Weights of a small autoregressive pixel model: 16-pixel images.
Rows from block 4 of a small autoregressive pixel model, named by matrix and row number. Rows with one number belong to one neuron. Each number is 200 + 20 x the weight over its row's rms, rounded and kept within 0 to 999. All counts start at 0.
After each neuron's rows are labels from the 100 images, of 14976, where the neuron reaches its largest size: "responds to" is what is common among them. Only what is clearly more common there than usual is listed. The data: photos with spoken descriptions (Open Images, Localized Narratives).
# gate: MLP gate (model.blocks.4.mlp.gate.weight, 768x256), inputs 128-255
# fc1: MLP up (model.blocks.4.mlp.fc1.weight, 768x256), inputs 128-255
# fc2: MLP down (model.blocks.4.mlp.fc2.weight, 256x768, transposed), outputs 128-255

gate.185,180,200,173,212,200,190,221,192,194,183,201,191,217,168,220,183,213,228,178,201,239,203,199,200,216,197,187,241,184,209,218,195,175,198,160,186,207,196,180,215,206,166,245,193,178,148,226,223,209,224,185,198,224,200,225,175,164,202,214,182,194,180,170,212,225,215,222,204,228,227,178,207,192,230,174,237,200,159,221,241,186,213,200,198,234,225,200,182,201,183,173,203,187,206,186,226,212,189,232,213,212,197,202,209,218,214,190,203,212,217,215,197,204,235,177,185,176,198,172,200,173,183,190,233,181,173,218,168
fc1.185,147,211,209,213,201,213,214,218,210,194,179,225,231,148,213,226,218,170,171,189,197,200,199,163,218,210,177,238,193,194,205,199,197,174,221,173,223,214,209,226,192,203,181,213,151,205,189,193,198,233,190,205,220,187,196,174,185,201,190,190,188,246,212,230,210,213,190,176,206,209,179,191,198,221,171,247,188,179,230,199,211,184,218,195,198,211,188,194,191,219,173,207,180,193,197,192,227,236,223,193,221,198,172,189,221,199,174,209,197,194,210,191,192,230,225,172,215,233,191,193,189,204,216,202,189,198,207,184
fc2.185,164,177,207,215,206,188,225,202,198,179,226,220,195,154,212,210,216,228,207,189,224,189,224,187,186,178,234,207,196,213,220,200,206,190,209,235,222,167,217,189,169,219,190,251,221,176,203,174,221,215,176,161,185,224,201,176,154,204,232,183,165,188,201,194,233,180,225,206,207,169,199,189,191,192,206,206,192,166,190,188,195,193,209,207,210,209,188,232,188,177,236,189,208,197,193,212,216,199,210,214,221,205,189,197,170,249,190,189,234,226,166,178,194,210,228,204,195,202,213,158,214,152,215,217,208,199,174,202
responds to: text has "building"

gate.560,181,200,206,201,202,233,217,168,226,193,190,199,191,255,225,177,184,197,198,197,187,205,186,199,197,224,185,188,211,167,197,231,176,182,181,176,186,198,227,197,231,197,213,224,179,198,185,166,210,219,172,213,186,215,166,191,187,215,227,204,166,207,217,179,220,214,204,181,193,198,195,236,198,188,190,208,199,224,178,199,206,180,164,202,212,202,228,218,217,191,192,171,178,205,202,206,203,240,164,203,194,195,157,218,177,200,209,173,176,214,187,196,240,204,214,193,196,189,226,165,180,223,199,217,182,200,184,210
fc1.560,214,215,236,191,187,201,191,183,213,209,192,213,222,213,200,203,218,164,267,219,217,194,200,213,177,207,193,195,157,213,224,214,214,220,191,196,191,182,201,220,206,211,178,222,201,167,204,195,185,204,199,206,173,179,178,201,195,184,172,217,200,192,195,257,191,194,234,179,229,197,199,237,198,192,206,176,175,176,214,221,183,235,200,201,212,227,206,179,198,228,174,195,188,205,197,200,216,176,199,200,155,172,181,225,174,200,175,219,221,159,200,163,190,169,159,235,196,192,142,201,185,226,234,187,201,232,212,170
fc2.560,204,196,195,204,186,215,244,209,198,220,197,213,222,196,215,217,170,197,215,216,223,188,203,214,200,207,205,234,208,163,176,160,182,194,187,216,166,185,178,159,218,230,270,211,207,233,192,191,190,166,198,218,211,197,194,196,150,132,198,203,214,215,182,195,174,183,199,185,192,174,205,206,210,185,207,198,206,250,216,183,208,186,183,218,223,180,204,174,187,205,172,199,198,213,193,168,198,209,182,219,130,226,228,188,195,185,172,178,221,163,162,223,192,223,204,184,176,217,207,174,215,217,230,224,192,212,204,188
responds to: text has "grass"

gate.286,188,192,190,195,197,201,210,200,178,217,198,192,217,213,222,198,203,230,197,200,215,175,178,224,185,208,164,172,208,226,201,206,191,201,211,220,193,224,216,197,205,173,229,209,207,176,192,211,198,181,198,171,251,194,207,181,178,180,193,215,163,202,205,205,165,176,198,196,187,193,205,219,194,160,211,208,214,197,212,168,187,227,158,170,224,224,235,212,182,200,142,149,192,173,208,208,214,171,222,230,182,191,194,146,209,215,200,207,146,201,178,240,203,223,165,212,166,206,192,187,197,217,196,210,219,220,195,198
fc1.286,177,196,212,183,209,222,179,206,233,222,213,181,190,197,230,225,154,265,265,212,240,176,200,204,205,180,187,172,201,203,216,202,195,200,228,193,192,230,183,184,207,194,235,233,197,218,214,201,149,209,213,238,207,165,202,201,215,186,200,206,197,214,186,213,194,209,210,174,217,194,221,195,185,175,208,201,181,195,212,199,204,199,181,195,223,196,190,208,213,191,220,211,201,169,201,183,248,202,197,213,187,209,188,207,193,211,230,237,169,218,222,194,192,211,184,198,189,170,205,169,226,196,196,208,187,170,187,199
fc2.286,197,208,200,205,189,218,184,193,205,181,218,180,258,193,210,225,214,218,208,191,169,245,226,165,173,199,231,178,218,162,205,205,192,191,202,206,213,192,197,186,163,208,208,215,240,197,168,189,193,181,197,199,172,157,201,176,195,244,224,231,186,203,227,232,248,206,220,228,151,219,193,180,169,230,176,219,197,205,233,245,200,204,254,193,168,205,197,220,205,203,258,210,193,187,202,206,249,206,196,216,207,197,207,182,195,200,217,172,207,186,195,222,222,208,199,193,214,219,211,239,197,205,176,184,201,196,223,189
responds to: text has "black"

gate.242,228,214,221,179,194,206,251,193,176,186,194,219,212,261,186,175,214,187,203,177,215,187,217,244,199,193,195,162,211,215,153,222,202,206,186,190,202,206,221,201,175,192,169,198,189,220,203,193,191,206,201,199,207,212,194,223,218,229,214,226,203,177,194,181,188,239,216,226,205,198,199,201,197,189,221,184,200,182,189,196,160,222,179,212,183,211,179,214,188,198,215,209,163,188,170,184,268,181,198,215,226,240,197,217,185,202,192,207,221,195,213,185,210,175,198,248,204,192,178,209,202,184,184,188,207,193,227,218
fc1.242,175,214,209,196,187,228,204,182,205,189,150,189,171,207,168,205,202,177,205,165,198,149,200,233,181,233,170,193,205,174,197,207,187,248,220,179,232,230,223,192,195,204,188,207,195,210,160,207,229,208,215,165,191,209,182,195,241,212,188,238,225,207,241,209,168,265,226,191,217,175,187,225,196,199,239,188,216,219,197,182,193,199,206,213,165,215,186,181,180,207,185,188,170,201,197,188,222,246,215,180,214,212,220,188,192,182,186,193,185,177,204,190,199,199,216,228,210,206,203,215,166,201,221,189,167,224,203,190
fc2.242,213,191,192,207,230,209,179,196,215,186,194,206,188,241,181,193,206,188,202,170,187,219,208,196,185,208,187,203,241,201,197,209,154,196,224,210,200,225,206,176,205,186,189,216,206,206,200,239,253,175,214,170,173,226,175,212,215,219,223,223,181,221,212,198,208,195,221,182,226,194,160,204,222,218,126,192,218,152,168,187,209,210,186,210,223,187,193,210,222,189,196,216,217,199,208,203,214,231,188,182,203,162,207,212,202,183,170,197,208,227,209,173,173,193,172,197,173,214,197,193,202,228,206,186,166,220,227,208
responds to: text has "grass"

gate.109,190,182,250,179,225,213,187,238,178,217,159,195,206,208,213,210,185,226,200,175,190,174,156,189,228,209,202,169,225,175,215,210,206,164,193,223,197,179,203,205,186,182,200,208,202,167,225,223,192,204,200,199,186,164,220,214,193,187,221,197,223,204,179,245,213,201,179,202,155,198,192,206,209,225,156,173,213,167,170,205,206,200,189,205,186,215,208,215,211,201,212,198,206,178,199,200,189,179,208,221,199,197,149,196,176,204,200,216,209,201,217,232,162,191,207,183,199,186,195,185,229,186,205,192,205,201,190,181
fc1.109,197,194,187,182,193,192,210,160,186,212,190,202,180,206,174,189,229,162,205,251,175,195,202,183,172,227,191,202,187,178,175,201,198,241,185,199,190,204,201,199,240,175,204,193,186,198,189,204,214,197,215,181,228,198,186,208,233,251,228,237,239,186,208,166,167,199,226,233,195,194,217,187,202,189,214,157,217,233,242,179,225,187,195,174,225,209,210,175,189,194,221,190,192,231,225,219,205,190,202,185,202,220,233,219,209,171,155,177,183,226,202,182,206,220,169,200,201,208,187,186,167,206,214,222,208,197,210,214
fc2.109,167,193,251,203,172,196,218,221,212,167,211,214,216,196,245,197,192,181,217,181,185,212,181,209,203,193,190,196,201,210,214,177,180,207,209,211,203,192,197,218,148,168,175,173,179,149,220,184,190,202,161,212,202,185,216,204,190,207,170,184,219,196,194,205,199,212,169,202,186,209,201,234,207,177,222,216,198,211,180,223,178,220,171,223,204,190,147,184,176,167,170,192,214,183,199,198,219,168,196,229,189,226,201,202,206,224,199,219,207,202,217,217,162,231,218,200,174,216,190,179,219,222,199,164,201,222,180,217
responds to: text has "grass"

gate.581,193,200,227,186,207,224,211,213,167,217,203,209,184,187,212,200,217,185,180,199,172,200,183,182,213,198,159,200,180,214,206,193,215,201,236,217,170,192,231,194,216,201,189,183,164,208,176,180,173,202,190,169,217,164,179,175,165,225,203,216,234,211,178,216,213,202,222,188,191,207,200,213,171,203,202,208,201,197,212,199,248,187,201,216,190,226,255,215,201,218,219,208,227,193,230,196,187,183,183,186,189,219,156,211,176,185,231,234,175,218,202,195,189,200,226,151,170,163,198,173,164,207,173,201,217,204,229,172
fc1.581,208,209,201,186,200,202,253,168,194,209,199,199,218,236,207,201,204,157,217,235,221,188,184,228,197,249,212,192,164,240,171,219,189,190,223,233,193,199,178,198,237,243,222,220,240,183,208,199,158,154,201,227,225,172,210,176,176,181,203,236,189,223,208,183,191,199,192,171,199,154,207,206,210,214,221,208,170,178,202,187,173,191,199,204,209,203,193,199,199,165,204,170,198,195,184,199,206,216,215,239,216,195,219,201,206,166,212,222,213,192,203,178,180,192,200,182,195,180,186,190,193,219,194,211,186,197,216,205
fc2.581,182,186,193,197,176,191,194,188,167,203,217,194,205,177,202,239,204,193,220,193,213,182,174,207,230,240,198,209,194,225,227,204,184,214,231,219,209,193,203,183,186,200,211,167,183,190,175,193,213,199,192,193,230,171,228,205,191,200,171,199,170,209,205,214,221,196,219,225,191,205,194,165,194,224,202,173,200,217,219,191,226,192,191,192,207,206,205,248,214,203,232,220,209,185,224,208,213,158,196,213,208,192,211,185,184,233,208,200,165,206,221,202,209,206,194,212,210,186,230,170,195,215,183,206,196,181,198,196
responds to: text has "sky"

gate.209,185,202,174,217,181,226,166,189,222,203,186,169,204,199,214,207,205,208,215,210,177,235,210,189,182,205,200,196,224,159,201,196,199,182,193,199,227,204,197,211,226,197,173,196,230,178,202,213,215,174,185,217,206,220,165,222,204,240,240,199,223,224,177,170,189,180,214,201,199,215,225,195,223,188,236,236,235,184,201,205,154,234,236,211,185,175,202,201,192,188,224,209,209,177,233,210,185,188,201,187,201,197,208,231,176,208,192,227,210,244,188,212,225,199,182,237,198,205,198,197,206,188,199,190,215,204,172,223
fc1.209,213,172,181,214,183,213,188,207,220,177,181,204,195,221,196,192,194,223,174,195,189,233,225,178,190,202,205,186,213,170,209,198,181,186,218,185,213,205,221,197,188,239,203,226,221,172,204,196,224,156,170,204,210,219,173,211,203,226,230,212,228,199,174,157,166,181,223,182,210,217,200,201,198,172,215,195,217,219,210,203,178,219,216,227,209,178,205,202,192,207,189,184,204,184,221,231,201,176,211,201,187,202,202,232,196,213,183,223,217,226,165,208,230,207,197,207,210,195,179,214,207,214,162,192,214,205,126,229
fc2.209,209,199,209,206,214,232,201,223,189,223,186,221,160,224,199,197,215,206,175,182,178,194,197,182,206,202,222,177,226,210,151,227,195,199,176,208,198,181,191,190,220,214,183,195,225,204,186,208,242,182,200,178,221,188,193,195,188,222,171,198,201,213,213,195,228,219,197,216,193,192,200,193,182,202,150,220,204,219,199,178,217,182,247,204,198,199,201,221,238,177,198,193,195,198,256,218,189,238,232,180,192,190,190,195,192,170,186,188,235,222,171,171,186,178,184,150,211,207,194,224,188,215,172,212,178,210,216,211
responds to: text has "people"

gate.50,193,218,192,213,220,187,197,226,184,162,202,242,203,199,239,196,182,243,183,230,142,232,200,176,206,208,215,191,200,206,210,188,207,169,174,195,193,161,199,205,203,208,191,213,189,189,225,229,179,223,211,186,206,218,211,191,203,211,202,196,199,207,150,218,205,243,180,234,197,193,196,202,217,228,135,219,213,168,188,197,183,159,203,222,156,228,233,210,178,183,195,195,191,189,212,188,193,221,242,226,214,221,200,227,195,217,214,208,206,207,200,209,215,195,188,196,194,172,204,218,210,213,236,202,205,202,166,178
fc1.50,174,186,203,171,195,234,202,218,187,211,193,208,180,189,209,195,222,183,201,197,216,183,192,233,196,185,185,193,187,246,185,214,206,163,223,204,212,183,198,194,188,207,178,206,209,214,200,183,177,208,199,197,181,196,206,177,222,216,186,197,195,186,207,210,186,186,217,188,214,179,199,209,170,200,192,214,204,205,185,183,204,217,208,187,253,217,190,234,174,229,171,184,206,210,266,219,162,188,206,196,182,213,182,177,217,222,200,174,165,200,187,196,158,174,208,181,171,204,230,215,174,171,183,193,206,192,226,219
fc2.50,188,186,219,193,217,229,216,191,161,220,218,197,191,199,173,196,209,187,238,178,193,199,174,201,185,188,177,217,237,220,185,210,201,211,206,197,202,206,176,211,214,201,171,199,196,224,190,204,223,189,192,209,183,220,206,174,182,201,211,203,224,223,192,209,204,217,181,178,226,192,194,233,183,228,165,216,191,195,233,173,219,176,217,218,215,183,199,232,223,181,203,192,218,238,291,192,249,204,220,182,195,209,198,190,194,209,213,192,196,190,172,204,161,199,187,202,167,192,193,200,182,216,168,192,184,258,225,232
responds to: text has "trees"; text has "sky"; text has "grass"; text has "plants"

gate.680,222,251,160,176,234,169,168,161,225,215,201,165,202,184,203,184,186,184,162,188,179,221,217,221,205,204,197,176,219,170,207,221,213,196,211,175,204,209,218,187,220,207,218,191,208,212,160,209,225,196,227,227,194,223,190,210,235,192,227,208,201,194,209,193,172,205,222,185,212,166,220,198,210,216,203,222,210,209,205,184,217,180,208,207,173,201,216,174,197,189,213,170,228,196,216,197,210,200,189,204,188,223,215,195,184,173,210,208,221,228,188,191,166,214,202,174,178,168,231,241,210,180,195,191,216,193,174,195
fc1.680,174,212,186,175,206,189,186,169,191,180,229,221,217,198,195,187,199,172,206,222,192,171,207,201,232,158,199,148,207,119,230,204,187,197,192,209,197,170,202,238,179,164,207,184,209,213,212,202,185,207,187,229,231,220,202,258,228,203,230,215,214,200,201,212,205,209,189,182,198,176,214,199,205,205,198,201,189,202,211,181,220,173,179,204,188,204,189,213,213,203,219,200,207,193,196,187,229,212,146,204,202,236,163,200,193,199,224,193,205,216,198,209,183,199,180,185,182,139,232,205,221,199,212,199,192,197,151,180
fc2.680,167,174,214,197,183,159,191,178,195,223,241,218,210,207,206,193,199,172,223,207,215,236,222,210,219,217,189,158,201,170,217,241,197,180,227,206,184,181,205,249,222,241,176,193,188,231,209,190,194,198,145,189,190,181,192,196,207,183,198,211,243,199,195,219,181,188,191,189,168,192,187,222,206,218,188,210,190,205,199,210,242,154,185,200,205,161,209,192,222,190,207,186,219,199,184,205,217,176,204,198,216,216,202,197,166,203,215,193,216,217,212,168,202,218,193,206,182,200,211,189,215,171,197,169,192,213,155,197
responds to: text has "building"

gate.544,153,209,199,196,224,207,174,149,190,220,195,204,199,174,208,180,194,182,185,208,197,192,216,190,206,203,197,192,194,188,227,224,223,177,181,190,221,204,247,192,186,181,163,206,165,225,183,144,170,206,230,210,187,213,145,186,216,171,239,190,227,242,190,215,206,186,177,161,178,192,204,231,200,193,216,197,194,206,185,224,200,228,204,204,194,197,203,196,188,218,218,173,206,213,178,199,231,237,166,205,228,212,191,216,182,201,180,215,215,188,198,186,192,216,208,220,190,186,202,242,179,204,197,199,228,186,219,199
fc1.544,160,229,211,188,213,208,173,193,205,222,201,176,211,206,188,231,146,233,206,221,197,210,226,183,181,203,221,175,212,143,233,209,189,210,174,199,210,192,213,224,229,222,179,202,186,186,193,231,180,179,234,195,199,227,162,208,233,212,243,201,209,213,210,208,168,177,208,206,185,199,208,213,209,211,210,166,224,185,202,195,211,244,177,207,197,248,204,210,203,195,230,207,215,212,170,205,218,214,191,193,219,185,188,215,168,176,199,214,218,217,177,219,197,205,191,225,194,207,218,216,193,192,223,203,222,179,195,194
fc2.544,206,199,201,217,211,209,182,198,209,241,188,185,215,182,189,188,184,172,195,184,180,230,197,213,192,166,208,206,211,230,227,161,199,198,203,182,220,197,186,209,152,209,196,228,218,211,219,144,205,196,197,186,215,174,209,199,166,154,204,190,217,207,193,236,193,216,196,202,215,189,206,195,246,230,213,224,177,189,190,217,227,206,187,170,227,183,210,180,209,206,201,177,198,206,229,175,218,194,176,192,177,172,196,189,184,203,181,235,199,224,202,182,177,196,208,201,185,208,235,179,200,187,212,226,166,196,202,166
responds to: text has "sky"

gate.217,187,198,220,194,202,207,193,173,213,210,178,183,240,189,205,190,223,186,169,174,207,196,173,219,207,209,195,187,196,183,191,192,189,213,203,162,217,202,211,213,193,236,210,177,146,224,151,179,169,197,194,219,225,228,231,185,191,191,200,225,194,219,222,199,197,222,196,192,239,196,227,198,188,216,215,203,202,233,208,216,197,155,184,209,208,191,190,196,227,206,198,181,200,213,187,209,217,182,171,194,204,194,202,195,197,157,232,190,183,214,195,152,192,185,239,200,197,222,204,224,174,199,172,230,213,198,184,240
fc1.217,248,239,161,228,198,188,223,222,212,212,168,230,196,182,190,220,207,182,135,180,200,172,222,216,163,196,215,212,186,179,213,155,202,200,190,212,237,213,215,222,193,206,193,210,214,211,168,196,195,208,162,194,205,227,188,241,222,198,195,202,214,219,216,188,202,204,218,219,212,186,202,201,187,163,212,167,200,227,222,187,205,197,206,191,160,183,212,219,201,190,221,204,164,204,188,240,229,217,203,209,214,136,213,203,198,206,179,203,240,214,207,202,154,216,215,229,196,209,189,231,187,190,228,189,173,226,189,196
fc2.217,202,194,186,220,209,213,196,217,259,187,206,155,218,196,192,177,199,179,168,215,212,234,187,206,177,175,201,145,219,180,191,193,176,206,212,172,218,203,168,211,183,167,212,208,209,212,209,236,193,178,225,184,219,266,202,208,195,228,253,187,210,217,207,176,191,204,204,201,151,200,193,233,236,223,196,197,222,181,190,229,183,233,217,178,211,162,197,186,218,226,216,189,196,179,236,191,197,198,194,196,210,166,215,186,224,193,208,209,187,188,197,230,186,202,173,200,210,209,217,169,209,195,194,215,164,163,203,178
responds to: text has "people"

gate.381,214,220,208,186,220,191,191,234,210,225,169,176,235,196,191,190,207,196,226,151,203,157,193,217,156,199,200,214,197,205,187,198,230,185,202,263,204,226,216,229,194,216,204,225,208,231,221,217,207,166,205,195,194,198,195,188,207,240,227,185,187,213,177,188,172,188,147,211,178,217,201,238,204,209,188,212,179,190,206,185,196,212,219,251,190,219,210,204,211,162,211,192,195,195,211,222,227,203,198,219,213,186,211,220,192,186,208,219,171,203,164,184,217,191,191,210,161,213,202,174,201,200,186,234,227,185,198,211
fc1.381,204,189,165,230,224,194,209,189,194,143,235,228,182,172,200,196,193,230,185,208,197,238,165,197,195,208,198,193,215,208,196,180,203,234,193,151,173,195,192,219,185,196,231,201,208,193,196,217,200,211,197,219,188,243,206,155,164,195,199,200,215,197,210,189,194,259,228,207,235,211,190,156,191,223,235,177,219,209,188,225,167,179,211,208,181,213,184,221,185,208,223,201,208,211,199,179,205,194,224,199,204,181,177,208,190,232,200,171,211,196,211,205,182,226,220,229,202,181,222,199,217,209,187,201,192,170,203,227
fc2.381,213,201,198,178,154,203,200,179,165,207,177,193,197,199,253,182,217,175,204,235,169,191,204,199,228,218,211,202,200,175,181,189,206,183,193,218,163,148,229,197,186,183,194,204,186,201,172,202,198,188,231,211,191,192,185,207,223,166,181,190,213,179,172,231,236,229,192,184,225,197,210,206,212,237,233,179,232,205,219,216,170,190,177,173,213,224,190,222,160,217,183,168,237,227,204,212,233,177,209,190,201,242,206,233,212,180,208,187,186,229,196,216,202,194,202,188,207,194,209,198,191,163,212,189,188,195,200,196
responds to: text has "black"; text has "white"

gate.653,214,230,201,191,174,212,195,234,203,206,212,190,181,210,226,193,206,181,238,221,163,223,212,172,202,223,166,206,208,159,193,223,223,206,189,179,199,187,185,213,210,239,217,207,230,172,229,232,208,198,194,202,218,199,185,216,207,189,196,187,153,216,179,179,176,208,161,238,199,203,182,206,220,221,181,231,212,179,212,201,231,218,192,215,199,196,201,185,190,206,208,188,186,214,234,211,192,231,219,197,186,195,197,210,207,188,184,228,188,186,215,174,212,201,188,215,195,192,212,196,191,184,215,208,225,198,175,188
fc1.653,239,199,209,151,185,228,214,237,198,208,175,177,236,187,203,193,213,204,186,184,199,197,194,193,188,209,196,223,185,206,183,207,197,207,179,212,203,185,215,190,221,182,226,193,215,183,216,210,185,208,233,157,199,187,213,183,212,221,206,213,200,199,238,207,220,191,158,188,212,186,216,189,187,182,218,205,178,196,205,197,165,186,230,204,213,186,209,196,209,228,218,204,232,197,174,212,175,217,204,238,171,207,222,183,200,167,189,212,174,213,190,194,162,124,201,212,171,224,193,209,179,200,168,256,212,188,206,224
fc2.653,187,224,195,188,239,200,244,198,205,173,191,228,209,182,188,208,220,232,209,168,214,167,205,189,208,157,223,178,203,186,205,179,223,216,209,179,175,218,209,192,229,205,210,207,196,204,217,165,187,207,177,190,198,214,231,214,198,226,199,174,196,193,181,198,197,180,201,234,216,191,193,204,204,214,206,200,188,235,160,148,225,170,202,192,212,176,235,198,208,200,242,241,199,181,196,217,166,234,213,203,211,166,176,166,187,198,218,166,189,204,159,208,194,211,203,219,222,251,172,175,208,217,212,208,207,175,197,213
responds to: text has "grass"

gate.277,207,195,206,216,213,206,174,239,197,212,212,193,219,226,201,227,172,202,145,224,169,197,188,209,184,217,148,234,190,223,212,161,220,176,162,207,205,203,218,202,217,205,203,217,212,204,208,199,219,186,202,217,188,193,227,200,177,206,198,183,179,196,185,209,223,196,203,199,193,209,210,198,208,231,183,205,184,178,193,209,215,152,197,235,141,196,215,184,202,172,194,208,222,172,192,213,210,198,233,204,196,210,209,213,180,169,150,208,206,200,194,216,189,185,190,178,211,204,215,163,218,210,202,190,204,210,173,167
fc1.277,197,216,198,219,207,222,214,193,215,204,232,186,193,219,227,177,187,194,202,187,192,188,181,189,195,195,224,193,231,195,241,181,201,210,209,199,214,168,194,180,197,204,192,214,227,249,201,183,188,151,223,242,231,195,191,221,218,211,194,224,197,190,211,187,205,214,231,200,205,185,230,234,181,188,236,227,196,214,201,201,201,186,170,201,178,187,206,236,210,200,246,236,200,201,173,146,177,210,199,211,218,178,166,178,197,217,253,207,162,166,177,230,202,219,224,198,197,208,229,185,191,211,171,165,232,182,189,198
fc2.277,160,196,206,171,177,204,198,230,213,193,195,210,152,227,172,216,224,206,181,179,185,208,203,176,187,203,195,202,215,211,180,152,197,199,158,179,153,204,174,182,181,192,204,236,170,222,190,177,190,219,166,211,165,236,203,168,213,185,193,212,210,185,235,192,195,209,198,177,224,240,183,217,161,196,237,232,190,213,215,194,211,195,217,189,212,164,208,258,182,184,234,206,208,212,214,208,211,210,244,212,176,245,204,185,170,193,219,182,219,224,213,190,230,202,179,201,212,184,203,209,175,261,191,192,217,200,226,195
responds to: text has "trees"; text has "sky"; text has "plants"

gate.210,206,215,215,199,202,202,200,203,209,196,206,220,200,181,170,215,173,189,199,216,178,229,229,216,192,203,221,189,209,216,183,199,230,237,184,252,180,162,211,191,185,213,180,178,221,182,172,185,185,222,225,186,172,205,182,233,186,234,254,195,216,238,190,194,173,201,143,208,135,191,220,205,225,206,194,182,261,181,202,169,227,233,211,204,177,195,193,209,188,192,212,210,202,208,168,238,209,223,234,187,214,197,196,201,222,175,174,203,204,218,176,209,216,200,212,217,204,211,205,196,217,156,204,197,224,194,215,219
fc1.210,195,218,174,233,171,195,173,202,204,183,185,197,181,184,204,224,208,209,214,196,241,139,207,216,211,215,214,213,179,182,211,176,156,217,201,213,205,234,200,172,190,169,223,202,207,192,209,211,236,234,200,197,170,208,186,217,187,166,194,206,188,157,221,178,227,204,229,209,188,172,195,193,173,202,187,220,200,191,200,198,198,223,197,196,170,190,187,233,173,205,218,202,201,186,207,200,174,196,230,223,216,187,206,182,219,235,196,204,163,188,179,210,226,192,184,176,216,181,173,225,189,210,197,215,151,197,208,195
fc2.210,181,195,193,216,187,194,237,189,174,200,184,155,210,219,192,211,271,169,200,201,200,152,229,219,184,211,202,234,207,158,183,218,206,177,174,206,222,190,209,249,187,162,221,207,179,207,158,193,238,211,199,215,213,208,195,206,203,201,182,175,212,160,236,161,168,213,214,180,230,237,197,209,210,153,215,207,182,213,197,234,202,212,213,208,196,186,215,199,167,187,195,200,208,194,196,190,187,205,196,212,194,208,202,237,206,199,195,166,186,208,175,226,221,231,191,202,222,189,192,208,186,242,202,177,227,237,209,223
responds to: text has "trees"; text has "grass"

gate.357,216,186,216,211,163,197,214,146,222,174,189,241,236,201,204,198,232,216,216,219,199,169,199,186,218,214,184,180,177,203,238,236,197,187,161,185,180,170,187,218,184,214,178,194,197,183,194,232,168,188,181,210,214,195,207,174,159,202,188,186,215,215,194,264,192,231,203,197,216,211,177,218,220,191,183,220,191,207,187,215,206,196,166,212,170,217,196,214,194,207,220,211,262,200,222,193,200,170,219,225,200,184,217,209,215,187,171,188,221,203,176,217,218,167,198,193,198,195,197,203,223,231,177,200,201,217,176,216
fc1.357,198,182,182,205,232,189,204,167,192,202,226,232,247,203,190,180,202,201,157,191,160,180,221,194,203,208,190,183,182,191,198,170,193,215,190,171,203,215,194,161,179,223,198,212,230,207,217,186,187,208,234,220,197,213,238,220,228,182,233,191,206,207,208,205,171,198,217,203,204,199,179,190,187,185,220,220,185,198,195,205,195,207,198,209,184,212,199,222,199,165,185,180,233,186,204,165,214,208,196,211,176,182,221,219,184,198,179,194,209,178,221,165,207,199,214,217,216,212,174,188,225,212,168,196,218,232,179,187
fc2.357,208,216,185,223,211,188,201,177,201,192,202,178,217,172,192,187,194,243,203,173,185,218,225,209,231,197,201,159,211,142,184,211,184,213,195,185,210,226,172,196,204,220,231,214,215,213,189,225,201,189,204,209,194,211,195,173,230,196,179,178,161,251,231,217,205,217,207,258,192,192,210,181,174,184,192,207,223,227,169,236,198,198,194,177,201,205,167,184,212,189,203,199,208,189,169,192,201,183,177,198,195,210,202,178,201,202,184,182,229,181,204,201,205,172,170,202,228,194,179,211,199,206,191,178,215,206,215,178
responds to: text has "trees"; text has "grass"; text has "water"

gate.151,198,204,218,181,207,189,175,211,185,224,192,234,174,193,226,214,201,185,186,224,143,198,212,211,188,216,164,228,216,207,172,198,187,192,195,223,197,191,216,219,216,185,205,201,178,202,214,192,190,225,229,189,208,201,184,225,214,180,214,173,213,182,184,198,206,208,197,173,196,210,212,207,239,196,170,176,221,176,183,201,184,178,192,214,183,193,203,217,206,167,225,190,186,213,205,201,230,190,215,213,179,199,219,217,211,189,149,211,219,209,197,231,136,217,162,219,186,175,215,248,221,205,227,204,193,212,182,198
fc1.151,215,208,205,175,196,199,194,174,229,202,222,200,197,202,200,210,204,228,227,185,202,158,182,197,196,233,192,211,211,174,181,209,205,251,213,201,180,184,223,174,210,235,164,202,216,171,176,253,228,213,190,201,176,219,196,207,219,190,184,177,214,185,175,240,193,205,173,178,200,196,210,176,219,205,181,152,183,204,190,193,212,171,191,187,220,214,207,175,196,202,208,185,180,176,182,224,189,211,218,261,200,208,225,226,195,160,171,224,220,213,216,191,205,205,232,195,227,208,203,189,201,179,186,190,183,215,168,211
fc2.151,178,206,180,227,188,187,172,227,245,194,226,212,227,218,203,190,186,207,209,198,200,177,185,209,207,211,146,199,172,206,192,207,211,212,225,199,222,194,199,209,191,205,178,204,214,182,191,210,192,184,213,238,174,217,192,196,175,217,198,202,198,180,221,204,191,189,180,190,222,196,195,223,224,184,133,214,240,229,195,176,197,175,217,192,194,263,219,180,198,194,188,166,216,195,188,186,223,181,209,190,222,216,185,219,218,214,203,206,220,200,185,185,238,180,268,187,213,181,207,165,190,169,209,211,204,188,194,181
responds to: text has "black"; text has "white"